Weights of a small contrastive audio-text model.
Model: encoder norm layernorm, encoder activation gelu_tanh, text encoder width 256, text encoder layers 10.
Training: soap at rate 0.0032, 7900 steps, batches of 256.
Data: trained on synthesized solo parts of chorales (CocoChorales), 51.8 epochs.
Rows from block 4 of the audio encoder of a small contrastive audio-text model, named by matrix and row number. Rows with one number belong to one neuron. Each number is 128 + 32 x the weight over its row's rms, rounded and kept within 0 to 255. All counts start at 0.
After each neuron's rows are labels from the 100 clips, of 14848, where the neuron reaches its highest value: "peak on" is the class under the peak; "responds to" is what is common among them. Only what is clearly more common there than usual is listed. The data: synthesized solo parts of chorales (CocoChorales).
# fc1: MLP up (encoder.blocks.4.mlp.fc1.weight, 384x192), inputs 0-191
# fc2: MLP down (encoder.blocks.4.mlp.fc2.weight, 192x384, transposed), outputs 0-191

fc1.130 [131  87  98 182 116  97 111 163 107 115 135  41 142 105 123 131 138  39 201  98  77 116 135 152 151 134 117 129 116 169  98  66 122 136 153 237 134 139 115 103 163 168 144  89  89 125 127 133 144 155 162 147 117 159 133 141 144 132 141  71  81 131  84 133 153 180 133 156 102 139 140 128  88 125 138 140 145 176  97 150 103 120 158 137 134 188 129 107 107  84 141 124 130 110 129 121  88 134 132 148 129 148  40 128 129 202 174 154 152 209  86 100 104 137 153 131 112 137 136 139 135 108 156 117  37 135 106 128 141  93 194 121 134 145 151  86 125 128 192 109 104 121 178 152 129 103 126 124  74 157 138  59 127 111 112 121 214 130 100 112 112 122 125 135 143 132 179 161 115 123 125 128 164  98 119  58 116  64  96 189 122 123 115 164 160 133  88 169 108 123  88 121]
fc2.130 [157  92 112 117 138  82 128 173 145  90 138 131 135  74  93 128 190 118 132 133 131 143 134 198 142 184 124  90 146 164 128 113 143 109  60 113 169 141 101  94 156 129 119  81 154 131 162 122  99 171 134 149 175 126 112 122 126  74 124  74  70 155 113 134 116 123 107 108 109 134 113 142 140  92 128 113 128 120 111 126 166 186 174 110 155 133  75 168  38 118  73 144 138 135 118 105  99 117 112 106  89 105 113 130 144  79 165 132 122 153  98 105 121 117  94 128 175 113  75 100  80 110 118 157 124 116  81 160 130 148 109 116 167 135 195 146 162 121 159 117 123  28 147 210  99 140  79 117  77 134  87 112  99 138 152 157 133 193  93  86 127 152  70 158 137 114 185 100  72  78 135 141 157 131 144 181 185  72  88 157 141 121 123  97 140  74  75 181  99 104  90 120]
peak on: D4; A5
responds to: note D4; note A3; clarinet; note A5

fc1.179 [ 94 127 108 125 150 170 104  94 129 132 127 207 138 111 151 114  79  93  73  91 125 168 132 127 164 136 131 102 156 191 155  93 184 168 163  96 130 135 132 123  87 118 146 120 107 153 140 144 126  85 165  90  69 171 151 113 119 168 133 117 132  86 107 126  99 115  99 177 142 152 152 129 107  96  84  89  99 147 150 126 115 141 157  91 172 112 163  85 158 161 146 118 168 135 112  93 100 142 119 150 157 131  94 123 116 135 120 157 133 149 110 123 180  95  77 128 171 153 145 144  79 181 148 132 141  97 109  36 165 227 128 193 129 159 162  82 144 121 118 101 140 174 131 149 117  73 154 125 113 134 148  93 159 205 125 132 106 231 117 148 117 128 166  95 150  93 126 138 140  59 133 137 185 164 199 106  91 120 115 118 139  76  61 177  92 105 152 112 139 127  94  92]
fc2.179 [128 115 125 142 128  66 157 134 217 142 180 104 105 146 114 103 139 103 127 115 121 172 151 135 128 121 118 119 113 143 149 138 153  99 105  36 142  83 137 116 112  87  84  97 223 110 123 140 133 129 102 101 124  81 123 142  98 112  89 139  72 122 132  98 149 142 117 146 146  95 108 153 118 189 102 115 115 118 133 129 126 125 150 132 130  88 109  74 117 103  97 106 161  76  77  73 163 189 154 102 128 125 129 136  72 134 146  87 125  89 120 161 130 133 155 118  77 129 140 137 145 118 117 139  83 141  74 117 114 157 120 172 111  89 154 171  51 166 127 255 146  91 144 140 145 114  70 121 179  88 128 180 165  82 157 112  94  87 128 114 149 187 142 132 109 193 150 124  73 155 158 204  94 151 133 169 151  60 116 142  98 125 114  83 143 121  72 119 129 138 137 141]
peak on: G3; G#3
responds to: note G3; tuba; note A3; note G#3

fc1.250 [113 125 120 126 109 152 142  98 153 150  91  98 152 130 124 174 159 108  91 158 101 148 181  83 121 100 158 119 164 136 109 184 164  97 173  80 132 132  89 173  73 170  74 112  69 138 129 140 102 149  78  44  80 145  74 129  94 125 142 150 126 183 112 163  66 108 103 178 176 155 125 122 114  71 130  95 140 118  94 173 130 164 155  82 118 154 156 162 143  83 172  82  99 106 132  99  81  84 178 142  85 159 167 100 155 106 103 158  91  63 125 166  72 157 164 172 173 108 199 123  21 141 217 126 139 150 158 169 133 137 143 120 151 191 162 112 118 106 139 133 153 152 135 115 107 129 128 129 119 202 150 125 130  97 112 155 131 138 122 135 141 102 110 143  91 141 178 137 146 162 127 124 177 102 133 111 125 137 116 128 135  82 134 102 121  93 125  99 111  87 128 139]
fc2.250 [133  94 151 221 124 130  91 103 133 127 116  66 110 146 105 102 103 140 107 144 181 118 111 144 144 122 176  35 163  99 127 129  96  76 171 152 106 125 109 145 142 148 158 114 138 116 163 117  74 168 110  92 124 139 116 167  38 110 106 103 131 142  67  95 144 120 118  62 108 144 155 143 128 145 125 106 151 119 166 164 121 118 112 124 110 145 137  86 123 117 176 108 150 148 104 163  82 111 170 101 127 164 103 161 126 130 148 123 158 133  95 138 166 129 155 103 184 142 104 170  48  95 140 137 197 157  84 134 106 124 134 135 196 167 127 138 146 191 152 118 137 149 127 135 137 189  74  81 106 173  46 112 185 142 147 131 161 116 116 109 144 127 185  67  81 145  75 139 133 122 145  70  95  55  96  81 157 170 130 101 133  97  79 121 169 126 146 159 105 147 133 158]
peak on: D#3; D#4
responds to: note D#4; note D#3; cello; note A#3

fc1.94 [ 90 129 168  90 179 147 100 150 149 103 133 159 111 158 161 135 161 126 191 125 104 129  85 192 124 114 163 106 154 168 142 109 175  43 125 123 117 163 169 157 135 130 123 130 131  92 126 122 148 153 110 182 126 127 194 158 147 149 147 122 195 125 145 124 106 129 106  85 111 192  94 148 146 133  53 149 110 138 113 110 138 172 103 199 130 146  99 100 110  98 202  98 102 125 113  52 164  54 150 104 143 172 104 130 107  64 142 151 125 159  96 155 133 157 152  74  81 120 115 152 166 106 193  94 171 152 169 141 199 122 123  95 164  81 143 125  98  65 131 145  87 143 136 159  67 156 134 185 101 147  99 122 153 131 139 143 148 154 182 106 121 140 138 197 158 129 161  93 109 162  91  84 113 108 118 165  93 125 169 115 152 138 156 121 122 137 140 151 166 130 164 179]
fc2.94 [153 119 186 102 156 153  95 121 142 141 168 141  82 200 161  79 150 102 147  99 174 114 114  91 129 146 131  97 101 180 123 109 140  61 119 127 112 105 144  79  91 148 113 118 149 158  94 155 126 125 108 167 137  95 173 146 120 179 155 118 133 110 114 144 119 147  89 133 137 143  96 118 135 140  84 148 118 164 103  82 119 169 104 184 141  86  58 185 139  78 126 118  79 110 186  95 194 102 139 113 150  99  94 150 144 139 168 117 108 122 156 215 180 143 109 127 150 121  82 107 130 148 111 144 107 151  47 181 172 143 139 117 186 148 132  90 118  97 116  82 133 112 126 173  93 155 116 165 150 188 177 136 165 139 120 154 147 138 168  96 112 150 186 129 204 101 142 156 122 169  99 103 161 114 109 212 112 129 146 129 118 149 139 147  60 134  53  97 128 118 177  86]
peak on: F#4; G#4
responds to: clarinet; note F#4; note G#4

fc1.141 [111 159 104 169 134  77 121 187 137 149 159 147 118  89 160 147 125  84 137  63 113  71  99  78 121 141  92 167 135 122 189 137 135 110 134 140 158 155 171 128  79 131  95 113 107  53  93  71 123 119 160 120 100 138  93 127 117  77  96 140 132  83 100 131 169 154 125 150  51 145  48 130 106 126 128 143 161 113 116  89  85 170 125 109 147 147 166 152 168 187 124 129  77 147 141 110 130 122 108  90 158  99 157 153  81 114 151  50 122  99 102 126 187 103  83 105 160  95  99 141 146 115 123  93 124 107 170 180 122 144 176 139 122 179 168 125  90 150 121  77  98 127  49 142 203 162 133 114 169 121 140 163 117 108 108  60 142 161  94 182 142 101  98 190 144 106 128  87 150 157 135 136 169 145 145 108 127 147 149 145 145 146  92 216 105 129 145 142 147  91 132 173]
fc2.141 [116 128 167 131 139  86 142  86 108 134 134 149 118 137 129 102 149 115  92 116  87  92 135  69 133 181 117 140 161  77 125 140 129 136 149 176 125 126 192  77  89 119  88 128  91 118 141  65 117 123 116 121 104 176 104 127 195 111 140 163  84 110 137 111 127 169  65 167 157 145 128 133 139 110  50 106  83 162 165  72 153  95 122 162 114 143 106 154 154 148  84 138 139 104  96 117  74  79 132 158 128 169  64 116  75 104  86  91 127 156 121  80 167 128 180 137 208  82 151 120 186 158 127 119 106 137 165 178 110 114 156 118  51 101 148 150  78 113 156  91  82 117 141 124 141  80  77 103 100 147 135  99  63 139 102 102 154 188  85 111 134 124 108 140 134  83 145 133 130 130  56 200 123 152 122 183 123 152 178 115 144 163 135 151 120 133 153 113 175 104 180 164]
peak on: G3
responds to: note G3; cello; note C4; note A3

fc1.160 [163 175  96 148 147  61 137  80 126 134 139 211 134 147 151 146 186 118 123 119 114  52  83  92 108 137  52 174 107  99 116 115 140 115 189 190 149 182 127 173 121 121 110 122  61  80 106 104 111 164 114 180 127  95 126  70 117  93 134  96 101 108 143 146 117 131 100 138  64 148 178 136  81 145 133 130 153 162 134  95 138  87  86 158 104 171 171 100 153 157 114  68  90  92 178 108  89 120 112 114 151 110 173 166 112 160 113 137 123 128 130 148 172  83  83  96 101  83 168  86 105 143 119 143  75 153 145 152 103 123 170 102  99 172 184 125  99 201 135 100  80 126 114 124 144 144  97 123 116 125 131 193  92 137  68  64 122 153 118 119 152 153 124 185  98  94  89 136  78 113 136 122 149 148 174 100 125 124 141 113 121 132  87 154 128 144 130 169 149  72 140 129]
fc2.160 [149 106 104 121 136  93  66  57 144 103 196 134 125 149 112 153 136 166  19 122  97 183  78  87 136 201 139  76 109  90 115 114 103  48 170 171 112  82 150 147 113 153 115 146 134 142  98  71 145 106 107 142 135 161  91 127 154 153  94 141 104 132 147 137 137 152 137 141 120 116 127 136 195 113 123 114 120 144 123 104 154 129 176 116 100 102 150 145 133 112 119 127  99 132 131 136 120 133  92 101 152 158 116  77  59  68   8 115  92 130  94 139 138  94 152 134 109 134 155 150 163 129 102  46 103 122 167 112 112 102 154 126  78 123 132 155 135 119 150 103 123  94 185 152 170  52 101 119 120 132  87 165  82 188 149 110  85 185 137 160 110 115 135 121 114 112 157 131 128  95 145 133 149 170 139 162  96 135 195 160 172 162 141 132 145 132  74 104 120  80 149 140]
peak on: G3
responds to: note G3; bassoon; note C4; tuba

fc1.139 [174 145 105 122 135 158 178 155 151 117 115 136 116 118 107 119 157 171 121  82 114 117 109 161 167  90 148  77 124 152 150 109 160 122  98  77  55 126  99 154 127 144 139  92 137 123 144 110 139 164 129  74  28 159 145 113 201 101 130  53  71 154 126 139 123 163 156 121 129  90 122 135 111 144 100 170 125 142 144 157 118 142 125 149 173 113 149 142 156  98 113 117  85 132 168 114 117 159 213  96 134 117 102 141  91 143 101 150  93  70 140 128 117 111 206 116 128 112 144 116 115 101 159 145 137 123 154  94 150 163 147 113 121  96 163 136 155 129  88  99 134 147 194  25 147  84 106 132 105 196 242  92  68 158  80 141 120 103 132 112 147 137 181 140 107 118 186 122 115 111 141 119 142 116 126 133  38 111 131 132 117 162 137  91 178  79 163 160 169 120 133 115]
fc2.139 [133 110  72 165 132 107 160  81  63  73 100 102 134 147 150 130  99 150 106 101 150 163 162 153 112 160  93 103 118 162 131 128 145  99 160 129 119  71  80  71  92 148 125 167 166 121 130 142 131  71 152 126 116 109 229 136 108 138 107 146 144 147 129 145 122 139 119 118 138  98  99 128 148  66 109 102 124 113 137 140 166 117 150  97  33 162 139  89 162 111 210 135 135 152 147 166 154 166 125 162 129 117 140  65  83 107 131 155 110 142 135 189  92 114 110 168 169 137 139  79 137  89 112 129 129 142 139 155  91 123 126  99 104 146 149 114 162 123 150 147 149 143 139 142  92 164  95 139  85 162  95 121 112 105 135 127  84 192 117 142  89  68 113 156 102 114 113 212 141 173 129 128 164 107  66 153 125  18 132 109 112 151 148 164  92  48 153 111 119 166 145 207]
peak on: D#3
responds to: note D#3

fc1.183 [134 147 146 141 124 107 144 144 141 214 120 118 155 102 112 143  72  82 160  92 129 123 142 126 110 113  80 120 157 149 138 107 205  77 115 122 156 113 112 129 148  90 111 177 136 129  75 111 117 132  53 130 105 146  71  84  57 131 129 115  96 125  78  98 164 105  87 120 233 132 166  73 116 118 146 145 144 129 111 159 139 107 103 126 106 150 129 107 157  86  70 109 194 129  82  91 146 142 137 155 124 151  95 148 134 142 110 164 135 225 115 167 149 165 139  91 123 108 162 124 150 140 121 157 172 125 118 107 107 183 100 128 100  93  68 121  85 102 133  90  82 109 176 107 140 134 113 163 146 112 123  97 133 148  73 125  71  50 146 148 155 104 148 141  74 115  91 154  93 140 182 122 144 126 133 138 116 108 142 110  35 114  47 121  75 144 143 165 157 114 131 146]
fc2.183 [134  90 130 120 126 118 127 168 150 210 153 135  98 101  91 110  97 164 140 115 154 157 138  83  87  93 128  84 108 134 118 135 174  79 124  28 134 142 154 130 115 184 130 100 117 113 108 114 112  80 128 110 109 123  78 109 135 154  73 155 100 103 152 119 153  95 129 119 176  78 153  96 130 102 137 126 170 115 146 116 131 120 167  93 136 147 113 147 133 152  69 138 112  80  63  96  89 109 159 150  83 113 113 106 214  85 132 134  87 146 165 110 123 116 113 109 152 123 145 152 143 133 116 170 183 126 114  94  94 147 148 163 117  80 131 183 151  79 126 132 127 131 168 115 150 117 161 133 167  81  52 105 119 149 162 207 116 161 182 160 127 156  63 121 132  91 127 140  85 120 102 167 152 147 183 192  93 126  57 188 130 228 139 135 121 103 138 173 177 121 118 119]
peak on: G#3; G#5
responds to: note G#3; note A#3; bassoon; note G#5

fc1.215 [112 136  99 136  88 162 122 160 188 151 110 184 117 132 199 140  84 101  98  86 112 140 140 180  78 159  83 125 134 113 121  76  99 171  84 112  96 128 151 137 109 134 112 133 146 110  67 119 136 112  68 129  98 151  89  93  32 111 146 130 143 142 113 150 138 150 112 116 168 144 135 112  80 161 119 106 137 107 104 160 110 142 124  86 131  91 188 167  76 115 156 129 104 147 120 167  84 126 156  93 101  81  89 107 151  75 142 183 139  99 141 196 111 197 105 100 139 154  66 198 110 106 132 111 140 150 133  92  70 141  93 165 149 112 148 112  82 153 101  76 123 149 123  98  77 129 132 131 127 131  88  89 114 143 136 107 137 160 149 164  94 141 136  61 100 119 111 137 112 167 146 128 154 172 204 107 105 111 203 120 127 144 155 130 115  73  97 114 123 214 121 195]
fc2.215 [159 124 100 169 140  82 148 140 138   0  82 156  94 156  24  92  90 148 147 105 135 126  75 158 135 190 148  88 109 138 143 132 110 137  88 137  88 116 149 168 137 140 189 149 113 126 129 110  99  89 116 141 110 138 158 170  86 128  95 130 137 116 114 132 121 180 147 178 176 133  96 129 161 177 129 182 110 142 127 109 116  94 146 156 136 117  76 114 170 116 137 151 146 149 154 156 157 141 115 129 105 132  74 109 190 149 153 138 149 167 153 132 120 182 146 126 166 184 130 135 111 113 122 165 132 156 190 128 138 104 108 115 103  86 164 197 112 108 134 123 126  99 145  96 108  68 144 170 102  85 167 150 134 175 118 107 126 166 118 117 113 181 160  83 119 126 114  83 114 139 135 135 153 159 129  82  82  85 130  95 166 147 150  95 159 161 193 117  99  96 103 169]
peak on: F#4
responds to: note F#4; trombone; note G#4

fc1.124 [130 157 191 142 157 121 190 127 125 157 133 143 159 140  95  85 144  96 120  67 109 149 134 197 114 130  95  96 112 117 159 126  91 136 118  93 199 204 122 126 123  99 169 173 105 128  73 153 133 130 132 100 184  93 161 101  35 138 214 183 104 134 112 169 101 177  58 155 112 155 153 103 138 154 121 149 168 146 150 161 119 157 147 155 151  97 159 159 139 111 144 131 180 124 175 136 124 151 156 102 155  88  91 189 122 150  96 176 178 114 108 175 111 116 141 167 142 142  92 158 149  76 119 117  93 123 150 106  96 100 158 132 134 138 177 224 139 133  92 131  92 151  91  48 109 115 128 115  88 188 143 116  96 151 168 135 121 146 145 148 149 117 118 125 142 139 161 134 134 121 139 195 159 150 113 122 158 150 195 157 128 166 104 134 125  93 152 147 131 200 123 145]
fc2.124 [152 115 139 156 112 157 169 172 137 150 132  99 173  86  68 124 158 132  90 160 140 112 131 136 121 173 134 120  85  89 117 123 168 100 128  67 127 125  83 134 187 142 190 120 110 179 129 137  82 123 100 127 122 104 181  92  73 119 176 200 125 106 118 143 107 157 120 141  72 121  63  66 124 135 130 174  96 146 169 134 155 136  97 166 164  96  71 133  66 125 128 155 161 103 129 144 139 118 112 113 175 109  92 138 184 130  68 120 174 110  98 128 106 106 130 141 148 155  56 155 128  83 174 166  84 158 147  71  97  89 147  97 143 190  94 166  89 120 128 103 107  91 100  75 124 100 101 109 117 165 186 169 154 159 127 198  89 122 162 147 193 111  97  95 123 124 165 162 114 116  92 168  78 117 167  91  89 139 158 124 188 134 117  94 104 101 120 160 138 102 153 116]
peak on: D#3
responds to: note D#3; note A#3; cello; instrument: bassoon

fc1.323 [141 152  71 142 119 108 103 142 113 104 105 141 141 148 110 130  94 121 123 147  97  85 126 138 140  70 114 152  84 180 182 101 136 173  83 127 120  92  67 187 120 173 152  88  91 141  79 150 180 145  87 149 114 228 101 141 148 134 127 163 103 116 120 142  86 121 133 144 128 134 139 132 146  85 147  86 158 144 150 128 135 105 125 104 141 118 126 121 105 124 183 211 122 146 160 175 109  99 146 144 105  75 166 161 125 137 200  91 105  47 154 120 136 149  96  77 120 145 144 210 169 117 156 113 136 100  62 103 115 101 149 152 106 137 124  93 145  60 152 172  74 128 144  66 140 143  95 126 113  69  89 128 113  96 126 168 148  66 168 151 128  78 135 136 164 102 150 117 107 129 199 144 155  90 102 170 152 130  95 156 125 103 101 198 118 103 163 173 151 111  77 128]
fc2.323 [149 143  88 151 146 145 131 153  61 170 111 118 152  89  99 132 193 122 109 125 123 173 142 115 145 131 111  83 178  95 136  79 121 101 143 164 135  75 162 148 105 161 106 142 118 108 151 181 137  75 200 108 161 111 122 154 112 154 129 138  95 104 119 119  79 150 123 173  69 138 152 112 148 136 116  86  81  59 203  82 155 140 124 163 190 193  79  92  95 157 112 137 141 138 154 131  84  96 105 134  99 120 165 177 176 145 144 134 133 113 125 186 141 100 115 111 151 123  10 143 118 108 104 139  93 169 149  89 118 117 176 152 140  93 128 144  96 165 104 152 131 194 142 148 151 120 128 132 144  80 113 186 164 210 159  71  99 157 136 170 162 122 103 157 136 173 175 162 103 124 122 125 106 173 176 150 116 133 139 109 174  86 141 175 130 132 121 111 115 138  96  78]
peak on: D4
responds to: viola; note D4; note D#4

fc1.262 [117  92  87 128  98  77 157 185 152 240 126 135 127 104 119 123 109 114 153 110 165 140 113 151 130  55  82 129 144 115 151 104 163  83 116 104 165 103 114 151 143 170 126 118 147  67  68 106 107  99  66 117 123 174  84  99  81 127 106 160 121 122 131  30 144  90  97 110 220 134 143  87 129 174 102 132 162 127  77 158 138 156 108 121 127 142 111  93 147 146 124 122 149 124  57  33 122 115 132 138  99 121 146 147 139 109 110 134 125 165 156 126  95 178 149 145 109 154 111  66 139 106 113 114 170 130 135 120 150 197 130 133 135  52  59 136 112 121 160 109  79 138 140 125 143 115  97 184 146 138 115  93 125 157 108 125 123  80 131 143 141 106 156 165  73 118  87 156 119 166 183 132 151 121 105 127 119 131 115 153  49 150  68 110 138 147 109 137 193 158 116 148]
fc2.262 [121  94 124 117  80 126 118 180 158 220 118  98 111 111 109 130  94 143 124 160 117 131 101 132 177  90 141 174 119 116 103  81 189  98 135  45  86 145 159 189 105 117 100 119 155  97 104  71 117  94 103 106 139 122 129  87 131 170 125 130  65 124 125 113 161  86 146  84 183 106 114  93 147  88 195 139  63 122 185 114  74 127 122  57 160 112 146 130 131 230  67 136 135  91 103 129 122 160 144 167 101 132  89 109 165 101 132 168 116 148 163  67 126  80 121 102 146 119 145 102 124 137  90 162 150 134  83 142 111 133 149 155 139 129 117 204 156 105 134 161 150  89 175  97 167  99 144 172 144 102  98 111 151 114 110 171 150 131 151 117 106 133 124 130 118 120 119  96 118 100 178 151 134 151 137 172  75 102  97 132 127 210 130 193 150 122 132 175 175 148 132  86]
peak on: G#3
responds to: note G#3; cello; note A#3; note A3

fc1.203 [123  86  90 105 144 115 168  67 143 146 100 125 135 156  89 161 110  79 170  91 178 125 133 158 114  97 126 132  91 157 101 152  89 105 113 122 168 117 108 140 217  95 141 133 159 112 140  54 112 148 137 172  93 123 168 134 116 128  82 122 116 133 162 142 141  29  92 136 170 202  94 125 126 128 155 171 108 151  87 180  79 115  75 138 130 102 157 152  92 137 107 164 108  83 132 151 109  73 178 102  78 106 193 130 123  84 124 152 143 169 135 211 118 163 178 154 124 148  82 142 148 154  12 126 178 142 105 173 150 154 143 137 100 111  72 114 141 105 127  76 125  95 131 156 106 161 155 143 104  89 118 114 140 168 116 122 128  97 140 137 108 115 114 183 132 112  73 103 169 116 122 121 139  79 150  85 123 147 151 169  67 135 108 151 142 144 140 119 165 119 155 169]
fc2.203 [109 120  69  67  98 138 110 131 197 184  86 222  85  83 127 133  97 170 156 162  95 128  72 171 119  97 146 171 100 150 161 121 132 190 175  82 156 134 151 154 129 109 161 159 116 115  90  51 140 101 160 110 126 107 115 149 127 184 103  94 114 136 108  93 134 125 149 126 128 165 190 139 141 117 139 163 132 160 138 127 150 119 144 161 146 134 107 158 104 215 116  84  89 139  67  99 158 161 150 139 177 114 151 140 122  92 167 121  56 118 119 179  95 162 140 156  65 126 158  58  80 127 111  87 126 120 128 175 147 126 134 126 144  55  92 222 154  94 152 163 128 132 150 128 135  87 185 128 126 109  72 116 120 104 139 138 124 118 163 137 153 121  94 130 154 112 131  92 137  50 148 167 121 118 120 115 112 124 127 119  77 120 115 140 139 131 127  79 140 185 108 108]
peak on: G#3
responds to: note G#3; note A#3; cello; note F#3

fc1.125 [122 137  97 165 129 110 136 132 182 121  79 201 146 124 150 105 155 123  92 104 117  48 102 169  76 162 137 132 119 149 200  97 130  65 117 166 138 202 105 107 161 160 191 138 117  99  72 128  73 156  92 152 138 109 141  81  86 127 122  97 138 155 110 133 122 104 128 117  98 131 162  91 149 124 132  99 164 108 121 136 137 111 122 190  55  82 177 183  92 131 133 110 128 166 140 106 116 135  78 136 162 120 118 172 145 144 116 133 166 121 113 124 112 174 139 110 170 114 170 181 135  89  99 121 109 131 107  55  57  53 155 154 152 123 155 123 142  95  80 140  82 146 143  80 141  87 122 149 114 125 123 154  83 148 151  87 208  98  98 102 140 123 130 104 127  67 114 153 153 124 108 184 157  93 129 141 152 119 176 129 109  89 190 150  98 156 195 118  94 180 108 139]
fc2.125 [120 158 153  91 116 120 129 128 122 119 177  70 154 115 125 132 125 109  72  49 160 130 125 140 107 120 164 106  40 141 167 136  70 111 123  85 189 200  76 156  71 100 108 155 107 129 118 120 162  72  69 134 198 116 117  77 126 119 148 198 159 110 110 190 151 186 120  79 112 152 101 136 168 120 204 126 108 121 195 121 163 131 133 107 114 134  59 153 145 125 148 108  93 157 163 114 109 142 127 185 114 117 128 173 108 154 142 105 155  81 136 194  75 119 158 110 172 161 137 146 113  68 135 110 163 101 169 126 161 104 114 121 144 101 103 104 105 172 135  76 126 105 181 133 146 148 129  97 149 193 123 151 119 136 109 105 206 144 109 123 120 142  82 103  93 138 148 114 109 174 124 114 123 116 147  93 135 109 153  78 122  91 123 117 123 180 143 145 177 176 137  96]
peak on: D#3
responds to: note D#3; tuba; note A#3; note G#3

fc1.303 [120 171 135 106 208  79 167  81 133 152 158 126 138 182 109 163 118  89 202 112 139 134 119 129 139 149 106 103 137 113 211 126 149 124 141 106 124 168 123 148 100 167 132 131 119 189 121 125  92 119 133 127 123 118 115 131 103 153  69 158 186 120 142  81 104 151 110  76 177 157 107 127  91 138  91 116  69 134 118 102  71 136 107 144 116 107 155 105 103 123 105 181 123 133 165 134 100 150  87 129 108 114 121 161 122 195 126 114  61  64 132 194 104 123  67 127 107 142  93 151 131 141 188 124 145 206 174 128 127  95 129 150 125 146 153 215 105 164 119 138 146 115 118 160 120  89  78 194 115 166 172  94 132 105 135  87  61 146 132  77 169 138 104 131 148 107 127 102 161 159 113 123 175 101 100  81 176 113 160 176 102  70  75 160 159 125 150 130 114 131 101 190]
fc2.303 [130  92  83 106 157  86 108 108  82 170 129  99 134 118 109 184  72 119 117 110 204 122 129 137 127 123 195  71  93 128  82 121 159 167 181 127  72 165 207  90 142 134 123 124 149 199 128  87  62 117  77 180 130 115 128  91  92 126 124 176 165  96 129  93 130 150 102  85 124 101 117 140 136  86 189 161 131 122 176 135 154 151 187 151 119 138  97 156  91 192  74  77  61 131 105 138 111 168 115 114 161 144 116 164 124 151 158 118 127  96 103 167 137 139 116 138  91 190 118 158 134 162 120 154  96 185 170 145 214 142  98 137 118 129 143 171 164 112 129 140 110 133 100 128 114 128 142 140 163 122 158 144  92  94 131  94  74 147 115 100 114  86 137 167  96 206 120 172 115 170 170 140 140 128 150 131  85 108  96 182  84 107 129 135 143 160  84 166 141 122 161 123]
peak on: D#3
responds to: tuba; note D#3; note A#3; note G#3

fc1.132 [102 131 159 102 106  88 134  92 109 147 167 125 169 135 162 157 101 129 123 127 151 110 116 159 127 144 149  98 150  78 148  93 156 156 193 108 166  89 126 173 107 168 116 115 112 131 140 186  92 163 143  39  96 104 163 102 122 118  64 168 127 142 170  85  80 148 106 155 143 142  78 111 113  97  97 121 163 232 147 131 136 127 140 107 131 151 122 174 143 104 174 144 141 130  97 162  60  92 121 179 109 212 110 190 207 175 160 109 117 144  89 148 103 132 141  83 122 118 161 120  83 113 170 141 172 150 100 161 137 136 140 164 150 189 142 152 197 133 105 125 110 120 171  65  79 204 108 123 153 137  90 117 169  94 135 119 196  91 118 125 142 150 164 150 147 128 176 111 133 145 165  87 143 123 128 105 133 119  91 106 156  94 105 118 105 128 137 104 185  97  84 124]
fc2.132 [159 147 159 201 115 129 178 169 158 116 165  82 153 195 166 129 113 169 101 189 218 137 137 134 133  96 161 142 106 100 186 161 167 119 161 137 134 125  88 165 152 134  81  85 140 161 160 143  84 166 136 140 150 125 183  88  94 103 112  99 150  99 146 136 142 175 138 138 117 154  94 149  97  78 139 121 118 170 120 111 142 149 106  52 129 155 116  97 143  88 186 161 159 105 133 136 174 119 151 176 146 173 184 151 107 136 133 102 152 124  87 130 150 136 169 135 146 114 199 169  86 115 107 103 122 121 137  80 114 151 121 119 125 158  92 147 143 100  32 138 101 124 173 138 144 107  51 135 156 101  66 170 130  87 146  70 140 136 175 115 183 141 109 131  60 157 140 121  89  74 117  77 120 113 136 118  91  94 147 122 136  94  87  64 144 117 117 142 129 162 115 150]
peak on: D#3; D#4
responds to: note D#3; note D#4; note A#3; bassoon